config = dict(
    crop_scale_min=0.5,
    kernel_size=3,
    residual_init='scaled_by_depth',
    optimizer='adamw',
    epochs=31.7,
)
Rows from block 2 of a small image classifier, named by matrix and row number. Rows with one number belong to one channel. Each number is 50 + 10 x the weight over its row's rms, rounded and kept within 0 to 99. All counts start at 0.
After each channel's rows are labels from the 100 images, of 14848, where the channel reaches its highest value: "strongest on" is what is common among them. Only what is clearly more common there than usual is listed. The data: photos of plants, animals and fungi (iNaturalist). In brackets: how many of the 100.
# convs0: first 3x3 conv, stride 2 (model.blocks.2.convs.0.weight, 128x64x3x3, each kernel summed), inputs 0-63
# convs1: second 3x3 conv (model.blocks.2.convs.1.weight, 128x128x3x3, transposed, each kernel summed), outputs 0-127

convs0.102:51 58 34 46 31 63 46 41 35 48 49 52 39 28 37 39 56 40 48 51 55 42 48 66 55 55 32 48 46 54 43 42 62 62 45 55 34 47 56 49 35 48 64 52 41 67 59 57 57 32 58 20 37 48 52 54 50 43 54 55 51 59 50 44
convs1.102:51 35 48 47 29 65 69 49 50 40 53 49 46 45 40 27 46 40 51 45 41 56 63 43 50 38 50 50 55 55 63 52 59 71 59 58 62 48 54 62 45 60 52 57 41 42 48 58 55 36 44 44 45 55 49 44 56 45 33 48 44 51 49 61 55 64 47 64 56 52 55 46 57 59 30 39 71 41 50 51 75 71 57 58 55 37 31 61 59 54 55 39 36 62 63 48 54 39 59 67 56 54 33 54 62 67 49 52 45 57 44 42 52 57 51 49 72 47 26 59 58 47 74 47 42 55 42 49
strongest on: class Aves (85)

convs0.111:56 46 52 56 40 45 41 50 35 45 43 43 59 33 58 54 46 39 52 54 48 61 52 61 64 32 45 57 57 72 37 52 61 40 46 39 44 58 41 34 62 53 65 67 45 64 53 53 39 49 31 47 49 46 41 39 71 37 37 46 60 40 61 60
convs1.111:48 38 51 56 45 53 45 55 39 33 47 29 49 37 69 55 46 61 31 60 62 39 41 47 36 37 54 70 35 60 41 46 47 53 62 51 47 43 47 42 57 31 49 52 46 50 48 47 40 34 69 53 37 43 59 55 52 46 74 60 53 57 54 56 37 47 22 40 50 47 46 43 47 46 34 54 46 36 27 34 46 44 39 64 41 41 47 58 52 48 58 49 41 45 50 50 48 24 29 34 38 63 39 40 51 49 62 39 42 57 57 44 58 50 54 48 49 47 62 39 51 37 55 48 57 40 63 50
strongest on: phylum Chordata (99); class Aves (98); order Accipitriformes (29)

convs0.50:39 28 41 60 43 28 40 42 61 37 53 58 51 31 43 48 53 66 50 58 58 47 42 54 50 51 46 44 46 60 56 51 41 42 59 63 64 46 54 50 30 35 57 29 56 48 50 44 38 33 48 30 46 45 40 46 58 32 45 45 44 38 41 50
convs1.50:44 54 46 35 56 33 56 64 63 70 51 46 37 47 55 42 48 47 62 53 50 51 49 57 56 52 45 54 43 51 66 56 48 57 41 52 53 43 58 55 53 57 58 49 31 49 61 59 45 49 54 36 57 36 48 54 58 58 65 62 27 44 55 56 42 67 38 43 33 57 53 52 49 53 59 31 36 44 36 39 40 69 54 71 65 49 59 57 58 39 20 53 54 48 62 49 66 56 35 45 51 39 72 48 51 70 61 49 74 45 58 39 39 53 46 46 59 53 52 61 59 54 55 51 31 58 54 60
strongest on: phylum Arthropoda (71); class Insecta (70); order Lepidoptera (38)

convs0.19:52 51 32 28 42 61 35 48 48 37 34 54 42 60 65 22 48 53 45 42 36 50 59 61 45 43 68 52 48 52 46 61 35 42 45 46 44 60 42 46 66 52 74 49 41 63 49 47 49 51 38 42 46 39 48 42 46 44 51 51 47 34 48 42
convs1.19:52 32 53 60 23 58 46 37 48 45 53 45 52 61 46 58 56 54 65 43 45 54 39 47 51 45 46 41 45 44 57 32 67 37 57 47 57 67 34 58 51 48 47 58 48 49 54 37 54 50 62 51 29 72 55 49 29 51 59 55 35 72 50 56 49 59 45 50 52 50 54 57 67 65 16 57 44 52 54 34 57 55 38 42 33 55 28 49 52 33 52 63 32 50 59 52 35 46 54 57 46 51 44 51 56 49 55 58 44 37 36 51 63 40 57 48 50 53 42 40 50 27 48 61 47 48 55 52
strongest on: class Aves (87); order Passeriformes (52)

convs0.18:44 54 57 58 37 39 47 48 61 26 56 57 57 39 45 49 58 57 47 41 42 50 29 45 56 59 52 53 48 50 52 56 58 54 39 41 56 35 55 35 35 27 46 44 53 57 44 40 36 22 55 42 30 55 39 47 53 37 35 48 46 61 51 42
convs1.18:46 55 37 53 53 45 59 42 48 52 37 43 57 29 46 77 28 47 49 44 50 43 51 61 39 41 44 58 58 52 51 60 44 54 56 60 37 45 24 62 44 71 39 25 56 50 69 58 39 36 36 47 58 47 61 46 55 36 54 43 42 43 40 42 57 53 40 52 36 54 53 51 43 53 61 59 50 55 40 55 58 49 49 38 45 43 57 55 63 49 24 52 59 29 48 47 56 53 47 50 54 47 51 45 53 57 51 58 60 47 70 33 37 47 17 52 53 44 43 61 53 46 54 44 29 42 53 57
strongest on: phylum Arthropoda (65); class Insecta (64); order Lepidoptera (32)

convs0.116:47 38 38 39 24 52 48 31 37 54 43 48 36 37 65 46 40 59 51 28 45 53 41 42 72 47 44 55 36 48 48 60 61 48 46 45 56 37 58 46 38 62 41 43 55 53 67 52 45 58 51 55 62 38 44 61 54 52 27 52 42 57 52 48
convs1.116:53 61 41 51 65 46 63 38 34 64 47 45 31 56 48 62 35 52 45 53 66 52 37 37 49 61 40 37 55 44 46 45 37 60 46 55 65 53 55 68 43 49 37 38 42 43 51 70 47 57 52 65 70 48 49 51 38 46 50 47 42 43 44 41 62 53 52 75 42 41 49 56 48 38 58 61 34 38 64 45 50 52 57 56 34 35 55 61 37 45 27 50 57 51 51 53 51 44 54 46 51 36 55 37 39 47 47 43 77 54 57 36 28 39 46 61 51 42 47 60 52 61 54 47 44 59 28 50
strongest on: phylum Arthropoda (64)

convs0.54:37 54 53 38 52 62 37 55 48 44 48 46 41 47 38 19 47 55 42 70 44 36 60 65 46 71 44 62 47 52 40 58 64 48 43 50 44 42 37 53 60 55 56 54 39 55 47 51 56 39 43 39 35 40 56 57 64 37 43 53 55 48 58 27
convs1.54:49 51 64 60 43 58 49 47 41 48 51 46 58 60 44 66 51 55 58 37 46 59 38 25 54 49 56 30 56 35 52 42 54 58 64 58 43 58 38 65 63 57 48 49 52 52 45 48 67 48 66 56 43 64 57 66 45 53 36 53 29 52 59 59 59 46 62 66 71 53 52 58 59 49 29 67 55 63 47 25 51 59 56 53 52 49 56 52 31 49 67 56 56 55 51 53 32 51 41 42 37 59 44 49 60 35 35 34 43 28 56 66 53 40 62 54 52 48 57 54 43 51 49 44 63 34 60 44
strongest on: class Aves (86); order Charadriiformes (25)