Weights of a small image classifier: held-out accuracy 85%, 155796 training examples.
Rows from block 2 of a small image classifier, named by matrix and row number. Rows with one number belong to one channel. Each number is 500 + 40 x the weight over its row's rms, rounded and kept within 0 to 999. All counts start at 0. Numbers have three digits each.
After each channel's rows are labels from the 100 images, of 14848, where the channel reaches its highest value: "strongest on" is what is common among them. Only what is clearly more common there than usual is listed. The data: photos of plants, animals and fungi (iNaturalist).
# convs0: first 3x3 conv, stride 2 (model.blocks.2.convs.0.weight, 128x64x3x3, each kernel summed), inputs 0-63
# convs1: second 3x3 conv (model.blocks.2.convs.1.weight, 128x128x3x3, transposed, each kernel summed), outputs 0-127

convs0.86:478453544509502479447478561470487569528499477522511496470477526495493528431497555544456537464477385508512539605437492493523512507462464504493491411470414454459455544466494485548510477503532460
convs1.86:501486460457583488510497509490435477504395538529476525389533514478503547481522500536518544501488487454479597503510497482454463518511435490538569486456541495558497513408498521522521460540538474494473498466390480499513494546517476481452522448460517518481481485517455498530509444537411537464502502494505471488563480449574511563532463527483456520383534571486492537438443533505476545491557
strongest on: class Insecta; phylum Arthropoda; order Lepidoptera

convs0.122:478479464507557510516490500517483475493522439451489509417524495461484459547470478421466460495516474518475545514466497541504443527473416488485497518592474473452498538602515460454421470471404487
convs1.122:466595487461536480506549501561560536504519525483434495497496490505487582491483467454510429486533441508442495480416529443503498470452414439414478515538489478493444496521501550527499569429387476459529501529513561463502504510511484483526490552423550514530597543503485485567484490510473503545558544443466455478491504449542552426508466472475476520557504496470508522451524505446442511508503
strongest on: phylum Arthropoda; class Insecta; order Lepidoptera; family: Nymphalidae

convs0.72:496510514471530504471552480465528523529413491453532462515471515483484546453521511484459489475491466525473509508421494498505490511567398501488486448366529410495487421463513459521523451470538542
convs1.72:486515504442541509547493521467533455437429471476497423525534526526579523459464498488494464540510484452456528423432464474504503444474522512537548504488492507548452474507615508445515494469580475494474543526488526535521536499500565557523529550519559527534559469561439428518538459539423542473500556519499458481536513453512457497496491539543478595507503535568401550538474533526471526480526
strongest on: kingdom Plantae; phylum Tracheophyta; class Magnoliopsida

convs0.101:456517468490491510535512520539530522509510544430450562440543510425486491590418446492473508476534567504488478488396501458483455486562466476476560542556509523461522504502559465461444523521481478
convs1.101:532403498507431485460518533511528491506511451443496534550515501482521488493470483562451469499499523484476464445482541423452540492461506453484520517532453575505504520537378523488495550486555508518495504504543525502583445482455500538439541518525450442560551446523514485498454508455471509469551499494478503437442471488501554420546506399519508534456467424455422525535472466508508445409504
strongest on: order Lepidoptera

convs0.79:479477401466530516492443443451534436505457498550479485458500518524537482532465510414421515464544477519500511580513515527439436527551519507457491480568489499518417456528511481498434532461458510
convs1.79:446542542493545434524479463459484522390545484478488531498525487592487593458540517530588457528586415478466503477489528512513503474482513494464531498537485513516431473465500469468568514502482488520496441546476471421488497497526457483535497472483560479572491498437511541471492519507518554511526527480493447519563568495505489527582508452485449478456507468566450516552479506440450622506473
strongest on: phylum Arthropoda; class Insecta; order Lepidoptera

convs0.21:494490496504449487478494524519482510472407502504482525441467442504403504486562562451540497541448530554449532563443487493439483475549537524552487457400498509513460439461511520435484448483487497
convs1.21:447507449497531485539519473498464483465518492564438476487475465475483511445478474571489523477553427508486474471453420484489513435454492491573508459555484559495494452555524507538504515510491492456489533488511465484510432457587570521515503535554502581564491450547535496491442526589511468541529482500425479463458428500526493434516436539459465564426561492480413558461535475473493446526530
strongest on: class Insecta; phylum Arthropoda; order Lepidoptera

convs0.31:507510515392483467517511450494466485531448506428523547521486496464497544552400500549483519558494495494533510402509461540515493482508552500519461541413452452459483437533501493558522505456526557
convs1.31:494472467505490479462480446451490491453478536471526487610512556493488472458471524550438471467512481524476530574436563456509528459509530482534533428565456498554476453470477564590496552419491470569469520505444488486504460526541559512409499530481424486491476528434499459569515429421453485438530436485487561536559483458506544442470520487467517520538476470512463477496518498551492495514469
strongest on: phylum Chordata; class Aves

convs0.73:454558532425478503530539457504475445431509512504494478535417434510486531535419497499449507515577525494480485426504462504509483528526437500534499572454512514481484499495544420535527503406555508
convs1.73:441491458459429475453451457460480509451502543429512444551499491446552391472451489516362420421499468457533518512514485471510467496436509489493532518515493540450465453513525475463494569465520508477453485511529455468531559482488550489468436514524507538510539508477503448548598496469503558446473509513519470512454530464491476464432531554504483494523520497492534430472577489522516525484417
strongest on: kingdom Plantae; phylum Tracheophyta; class Magnoliopsida

convs0.123:479484493432514478503460512538480416515527542469444448480510472458516498581449571447475457515491538548484433467454480493582465496511465527452519508532490433441520521474588504477439489465480560
convs1.123:469558534524483451523519509618504511460483545560457495462496513507447495460507440478467511514557495454483443475478499434496549490468480488457503521505498481479477478541485572565532491537397505416485503446509509479511444435513525468460502548486469502449547506552536524551416475533415502549552566524459463472558467500470537455479449509484451482459508502421430529475461493461434500463587
strongest on: phylum Arthropoda

convs0.47:442501485481491470521496455454453526458422519484509473535457426452523453585447535530513509468505446464509497403474454469613481512501426535499498513473470429529478485480499500518503480441523449
convs1.47:512478491527417560512468570530474542511489490465581476477457521496473468536469503508487462576440563503485468588516444487505494482575519499467455505492541454415572487504449533539484495563506530468494489449493477527575533484416498469453430510519463448429503535406516521507548500437459506503428468555491465485474491510490529490419523501463547487588535507485466407477512479546516456506517
strongest on: order Passeriformes

convs0.1:492408487534481511490446514475468439447564435512549510586514543512511454566574474466496446466459472516456542521517453465553475544456483520503525430553489490472475462541464518498461557511537451
convs1.1:501483544498477494452497486442441544444560516424538468414451465550443507574483549491475571529527555497514478535511567503553512510510574554572513550469546471477553488615479487520430435562512562434502423478447491478469493490476416477497470485516468450520436544464508502476497511433515463460460442554502496520524483504427482535501525516501539485470472503527485501555560505495542489535494
strongest on: phylum Chordata; class Aves; order Passeriformes

convs0.32:469477521553482455471494450460536489500434541503481451474560482472504474551518417460468545491463515506556517489438512529375443525492489552476496496486537501429507488490511446440545578478495564
convs1.32:473569543524479478504521504516538525467505483418455476522516489516525504450517498495545481527533496534474456475492518549473543420461470392471477592508478520494468489560466491464496464487558464452506551516467442508515485450484443562518505548515468484574541485514542461548454523537595483526504545457473500436504472503424474425634478469507433490526515472481431532548486503524468543407501
strongest on: phylum Arthropoda; class Insecta

convs0.82:439455489472514523469455540492528495549575513553490483494552470501468483397491487499413551462514555478421509545501440467500547551503440468479430495502525497488518537504542419488469533526504427
convs1.82:487519556508510450490491520444478508514511519494442564491584506479441490471489478513491540424500431456525496466488508516510483483492476531481534564475479616559476587476524496501537522565495492527499421535571526480491495495460492482567469426467464472519494479497498476527485567493436458534491489372480491523478530511463521488498482482486448480350481498474558528420491529507485577547554
strongest on: phylum Arthropoda