config.toml
train_examples = 155796
image_size = 32
horizontal_flip = true
targets = ["class"]
num_classes = 15
norm = "groupnorm"
avg_pool_shortcut = false
loss = "cross_entropy"
learning_rate = 0.0017
batch_size = 256
epochs = 31.7
final_lr_fraction = 0.05
Rows from block 4 of a small image classifier, named by matrix and row number. Rows with one number belong to one channel. Each number is 500 + 40 x the weight over its row's rms, rounded and kept within 0 to 999. All counts start at 0. Numbers have three digits each.
After each channel's rows are labels from the 100 images, of 14848, where the channel reaches its highest value: "top examples" is what is common among them; "colour at peak" is the nearest of a few named colours to the mean colour under the peak. Only what is clearly more common there than usual is listed. The data: photos of plants, animals and fungi (iNaturalist). In brackets: how many of the 100, against the usual share in percent.
# convs0: first 3x3 conv, stride 2 (model.blocks.4.convs.0.weight, 256x128x3x3, each kernel summed), inputs 0-63
# convs1: second 3x3 conv (model.blocks.4.convs.1.weight, 256x256x3x3, transposed, each kernel summed), outputs 0-85

convs0.93:489552562530437528531411506498532519403453466548472514453542487513485489487449518465562442491529476518464559533438499501530456492524485443425551572456509560557492494518456496465470509541513498
convs1.93:515476586423527510548514534531527484529460503598439501540494484483495465551478507462501454526458345508501532471524533491467505497505518429433501530538512470567509536496509489531530456488494472502460445492513531500458520525505485511468533548421453519514542497
top examples: phylum Tracheophyta (26 vs 7.3); kingdom Plantae (26 vs 7.3)
colour at peak: pink (34 vs 9.2)

convs0.58:497489460470532487485476492466504499494455523500547477462476472515527419522459470457460517516470515417459547514520565434525431491499523509518499483494498480500529455470481438477496467528480509
convs1.58:495494485520520455464498470464462449569423460429536493419499444512469504480436534490464490441492564467527424431527442520454517446446498505538554470426503479493473523464389485423468503485510453482547553497536458463512432505450473489479544533514492524482439544
top examples: class Insecta (69 vs 29.2); phylum Arthropoda (69 vs 30.8); order Lepidoptera (59 vs 13.7)
colour at peak: brown (55 vs 23.7)

convs0.63:451510467416518453515468495415490463513483449423495422448522432544502502512476499457582518449472491537429533540506480488430478494512515538512543487475416562538538529466508489447494523497509452
convs1.63:504429528531503502509545520515457498453506464487495438512544441419491428431390435543479463481569460572549503407465469480453463444496461431493576517499584514497480493494531571472532445543522461464496522489542476453467533516497505534485533490469515498538530512
top examples: phylum Arthropoda (69 vs 30.8); class Insecta (61 vs 29.2)
colour at peak: pink (31 vs 9.2)

convs0.151:498542436478528502546500469515529544476492532452549454566588545540494472520532530479471485525511456497486453499504452493518466450450534425507475527501490523449491453486513435503444491470511480
convs1.151:487489465491486485512513498528475534431478484466488429439511511579550463460416483438544483465465504527481443491482536430478440505470486494417534481471417484473572471518437473459449563520488473484508506470476538418424441485473525437493458476528408543437497491
top examples: phylum Tracheophyta (33 vs 7.3); kingdom Plantae (33 vs 7.3)
colour at peak: brown (60 vs 23.7)

convs0.101:528479458471436499464446436487486445505483460499481451490437405514475488508436509529476525489438504467515410452503421472497435471524502514432423448484479458432491455457477438507455505430466490
convs1.101:516506603464457491539497483479488548473519435490484458498425548434500494490459535476445468549449532530592463494471493426486416505465451441486495499493476514479512495566469453525492543527494422487462534547481497501485464511460539478493512546534387531411514413
top examples: kingdom Plantae (46 vs 7.3); phylum Tracheophyta (46 vs 7.3); class Magnoliopsida (25 vs 5.5)
colour at peak: cyan (34 vs 2.2)

convs0.228:447525491521487519501469438497438481510426524502444456538497473500455481424492438524531437469518424607592523533490487600528419471498441494457452554491521432462486496481444429532446465455473498
convs1.228:542520524484535464510443556396490456544534414484518404529469527517478505494534520517439483516472408459536556461448544481463546499432488521557500501477540501501522462479472551501550521491490485468508479469487522485455481461554466521584522488527468489504572450
top examples: phylum Chordata (93 vs 60.9); class Aves (90 vs 55.1); order Anseriformes (29 vs 5.5); family: Anatidae (29 vs 5.5)
colour at peak: pink (25 vs 9.2)

convs0.55:474519458532459465485536506511533546459547511472527502514520480488482521520498488485501447490508506540430452533528482460498480511501528493507433521539507517488555407524481495537465478536458482
convs1.55:519449566444505474522520472501499465467546465555540442559502523570555495482497424506465445435469466494474429480447532437498486429385547523430500484503472491433544452441491493416553512552485483479478512479537551516479544461517512457531476491472401426477417422
top examples: phylum Tracheophyta (26 vs 7.3); kingdom Plantae (26 vs 7.3)
colour at peak: brown (66 vs 23.7)

convs0.72:463498445512466487480513527457513471539510473450514578455509498505524485466520503427498430496475468443494479432522494464504490468478462527497430442452519499463479545475437488483549513537551507
convs1.72:455482438523467502515512419408511488517405511378499488431454461479526476463466524479516474438522529448540525555515454485495522486566453439528508482502517494469455523477521463449503492517510467536524537521395472463517435563530507547540521486530522510521471514
top examples: class Insecta (91 vs 29.2); phylum Arthropoda (91 vs 30.8); order: Lepidoptera (42 vs 13.7); order Hymenoptera (25 vs 3.5)
colour at peak: brown (56 vs 23.7)

convs0.219:399493489463494428495479496479530482522564478440477531456495497494513537425494430446484435480511480433419508509528530495484464475478556490452489526475509479461420528504458452432462513471477502
convs1.219:475472573461526443540468393454504469492515471499486449473488437439434505446470466499410424465487495512579485543552461513564519510454543480494490510449521495511443480540524499438540458546456438525497546463522462519519550468533502515531506486510492482495515528
top examples: class Insecta (73 vs 29.2); phylum Arthropoda (73 vs 30.8); order Lepidoptera (62 vs 13.7); family: Pieridae (29 vs 1.3)
colour at peak: pink (27 vs 9.2)

convs0.38:496525492483448524542517488501506525473450498480466489543538483491553483509521463437551478529507527576562523551513497599503539574537527468494500465431533456453442527519496567490448472488455526
convs1.38:528614495408522520443479529493566465497496438563571470575506474556474511488494548492416461513462436443502561434471475513480537444486539477533531536482528533516474471545462557478620477460455515519498453407523532565502565431521413442551499505510470484478540492
top examples: phylum Chordata (94 vs 60.9); class Aves (91 vs 55.1); order Charadriiformes (28 vs 7.6)
colour at peak: grey (83 vs 54.8)

convs0.28:424494516500479472488479429464558452537510501467450501418447460518493496417493488493553499439483442595481516509515525455502456494487478551474454502491463459479467502510525450491472430517477483
convs1.28:479475495532462538493523451483493513496426478450584445540460448482547526487516467484521525424505556473542548513491507486512491460510505473564461504491558493417488503539511527440614483566513469550564559371457487553515517573442500513474577502594499478519481498
top examples: phylum Arthropoda (85 vs 30.8); class Insecta (84 vs 29.2); order Lepidoptera (66 vs 13.7)
colour at peak: pink (27 vs 9.2)