Weights of a small image classifier: 31.7 epochs.
Rows from block 2 of a small image classifier, named by matrix and row number. Rows with one number belong to one channel. Each number is 128 + 32 x the weight over its row's rms, rounded and kept within 0 to 255. All counts start at 0. Numbers have three digits each.
Before each channel's rows are labels from the 100 images, of 14848, where the channel reaches its highest value: "top examples" is what is common among them. Only what is clearly more common there than usual is listed. The data: photos of plants, animals and fungi (iNaturalist). In brackets: how many of the 100.
# convs0: first 3x3 conv, stride 2 (model.blocks.2.convs.0.weight, 128x64x3x3, each kernel summed), inputs 0-63
# convs1: second 3x3 conv (model.blocks.2.convs.1.weight, 128x128x3x3, transposed, each kernel summed), outputs 0-127

top examples: phylum Arthropoda (70); class Insecta (67)
convs0.78:122103100155145148107119077132111127097112096138078108115056090128145109122124143110141126130156119103065121114097102090080166170146178106109129098133128094152149195147226121135098064088088083
convs1.78:081170132148208105159157082184102184118170112104105138124186123097126108071154133092151131118177070139108160163130130107114102138109108148081174075153123192159085087106177126081181192105097136113141117159186094092154130065154183095156142122113144143114108106159115077159116103141091120123145073168135172123158167140092136148082157111099115147076139089137153122174123121074101134118139

top examples: phylum Arthropoda (63); class Insecta (60)
convs0.115:097139129077111080130109161140072062116171102144137152122077166159192112172098162101214142147139119118113040141120144105135087090148102136069135095153102129115089095107159117109137113125118137
convs1.115:130153119091195083135170137141128128096061151111154094086161122131121151117159099107122147127149113102093148143127106117117133162110118094095157093111134120138096174081125084090119097146078166109095124086024132078096110102128100095148134151101123135127156111179101116125081029184102140107153148146136100103243185107152123145125146156141056132136128125125114102123079114077082167090142

top examples: phylum Tracheophyta (26); kingdom Plantae (26)
convs0.64:087157127132134133125092155073137116116066149098146023197102116155127092131156143109109137116145086175101135151164166157125107091135090139137083133064121166146134137149118059127166137113183099
convs1.64:145123162095139112101101090123124122102105146101149079115132116140182202060130124117131132086112095105116107051103133146133156090065162086184106160067124155122089116138152074025136132047171149139108142190144133119119167099154112186155154140191139121170173124114126084171146134167166125148105150092082109175105169102122112113098098079132115151166088142143094155128133099159113139122105

top examples: phylum Arthropoda (67); class Insecta (66); order Lepidoptera (43)
convs0.75:085129139133165109076128163100098124132077147113142118062147126127039111096086136072084126139171161101121159142060133112078112137122048125072143093126100139125177125092154124125102094119102124
convs1.75:086113100057153073138147132102146142138064144067129126158160148108181136091126079150115062109140082079102142142123141138074147109084104110138158102170084190143047106130155141046111147110151087094104170139134069118078092059098104157144128180143129165156122140129113105102120097119125165129140110122148103092126140136159146132152161159106090138146150159152039166128129139130063167152150

top examples: class Aves (99); phylum Chordata (99); order Accipitriformes (37); family: Accipitridae (34)
convs0.49:101096063187120116075123123093130068137119172053086138075081103119139124163068118181120145132138169118111111109099118139133109139141094171122138099149114128100142100122120075197073117110138177
convs1.49:131122108123101131106126081108122123131112189051126129144109115145084090128095154150087146154134150176169084135120131135124135114159149079098077029189122106078141123131108108147038092106046142110121083123134109100112125065129142100092101115126089081151117088085167142116127073086166111108142111118045127129107171139126173122141168140143115131197125129134061072108113155147164123102107

top examples: class Aves (98); phylum Chordata (98)
convs0.9:104131102096146137133125099103087169117065166094126086144102098127116173172114120114173135109071151127133146073120121079167139155117051126142137127085093050098130188113156089184135113103171138
convs1.9:144116153150058181134106083103129157088100134079119123069096127144130095128103154118137136159123150130128149151146153138164109123160123111115116101135179066076151132140114135179061081132162152101142142126158104157129171140039153165070114074155162100102087112079103134112199093082156116095071126134095130144091147122115101148085179167145153108142132133112082100163054181165145073075118

top examples: phylum Arthropoda (84); class Insecta (83); order Lepidoptera (37)
convs0.68:091127154123071078103088073103151083064071152094106150145060147158102113156121145064112109095080103140134121175103155176131121149153139133126123107201121102121124174142144129111150119092158077
convs1.68:114172128125200111130129106211130126080113137125098103083115080119181177068150168111145135145175089150077153151105156153114149174134164131154159144132066115140095101191136144116142114074083141109141145142125092100124107074163069185112180193189132153122155148124165122132106075178171129127126113147128151097182154129125143160141157143063115122118138165131094169175092168076099145102105

top examples: phylum Arthropoda (78); class Insecta (75); order Lepidoptera (31)
convs0.118:153110204143188123133195089155141119137123106109055107088104117101098071139118098117111112101072101110131133176127124138070115183182121070107097125149095109116145154140136115123104114050123116
convs1.118:164168140151164117099152118169173133124077137210088133137099072150162160069155118154124114140157097121133111069094085114129121154094064122118110124080089095145091109134168165199158125079056099168150143138123157177130154116104139124101142147069126137084114136192118143155096122165048127153143194083126143133160087107125160111124061151090126086091148170164169145140145100135107094132120

top examples: class Aves (85); order Passeriformes (59)
convs0.61:107168122118134150124125142047094119105110043087089148090144086126150116114101133113111163136161108115090150172104089074168129174146084183186122132114129103110120130141158071140101141099144051
convs1.61:132127184130112123118150161132147163088174126099178112147168126135117052140150145062077079135088150118125114056173125120194108145144133122067076153167193149082145104193144138105169101163153143137110119157168111149137178134056129091177069038121149107152126125127119085117151123136121114133105126112081125129141170130145085118098095129205117106191154129174112097114138122159157150125108

top examples: phylum Arthropoda (97); class Insecta (95); order Coleoptera (32); family: Coccinellidae (25)
convs0.38:112130108180190123074093182133149114150151117116126085099109043118148115116119104113146121169106093023145140108122124135128143109093036154186160146142119145100108146107103136135083139105139121
convs1.38:153155094143180136097192152135160103152165119123185140122161170138131162127123157085104105170134079107106080093057075110139116106101111112045104092172099101117099079125132158164119185067115111138144113134134121115134092140179129095109065159061105121101190101184115132188148140128106076139177134128110162112113103150167145132121118098132084167142100103158116104116178079059088098114104

top examples: class Aves (87); order Passeriformes (53)
convs0.15:105155078126150116129099057118107112084125160136173156182152147181149074177171134143119116135072112147135149137081106080160115171151067150105127122148100122134107137177039123119083105125095120
convs1.15:176122111101124158118087103103064137107125048098159101052067137152112120168113192154174161143113137127120104130130154122155115132146181173167133184085151106120175128141149093109103127147163140108128107075109155131105152113157085133129116161130138130167162145115114096106179125110159129064086089181127150166145126128084032134050163112163167143109108116161139090157150088114162085173078

top examples: phylum Arthropoda (60)
convs0.65:135111142110181132079157102081122110115091142046114127100161135098138158164079033129081084085090105094156146153126141146132133149146129082118158100116132113151150166197132134126143148069084108
convs1.65:127135110120162083142142069142191153047074093118123078125140117128174149097122091166136071121089090099092110099099127105075140126116085105092120170128061129149100096136198143148152171072158056107132181171133127171129152097104143175072129157152115137094177175124116102133153145158111168143143110116142117099167103084161170059169096103118086136134110141121125170136169145145072162097133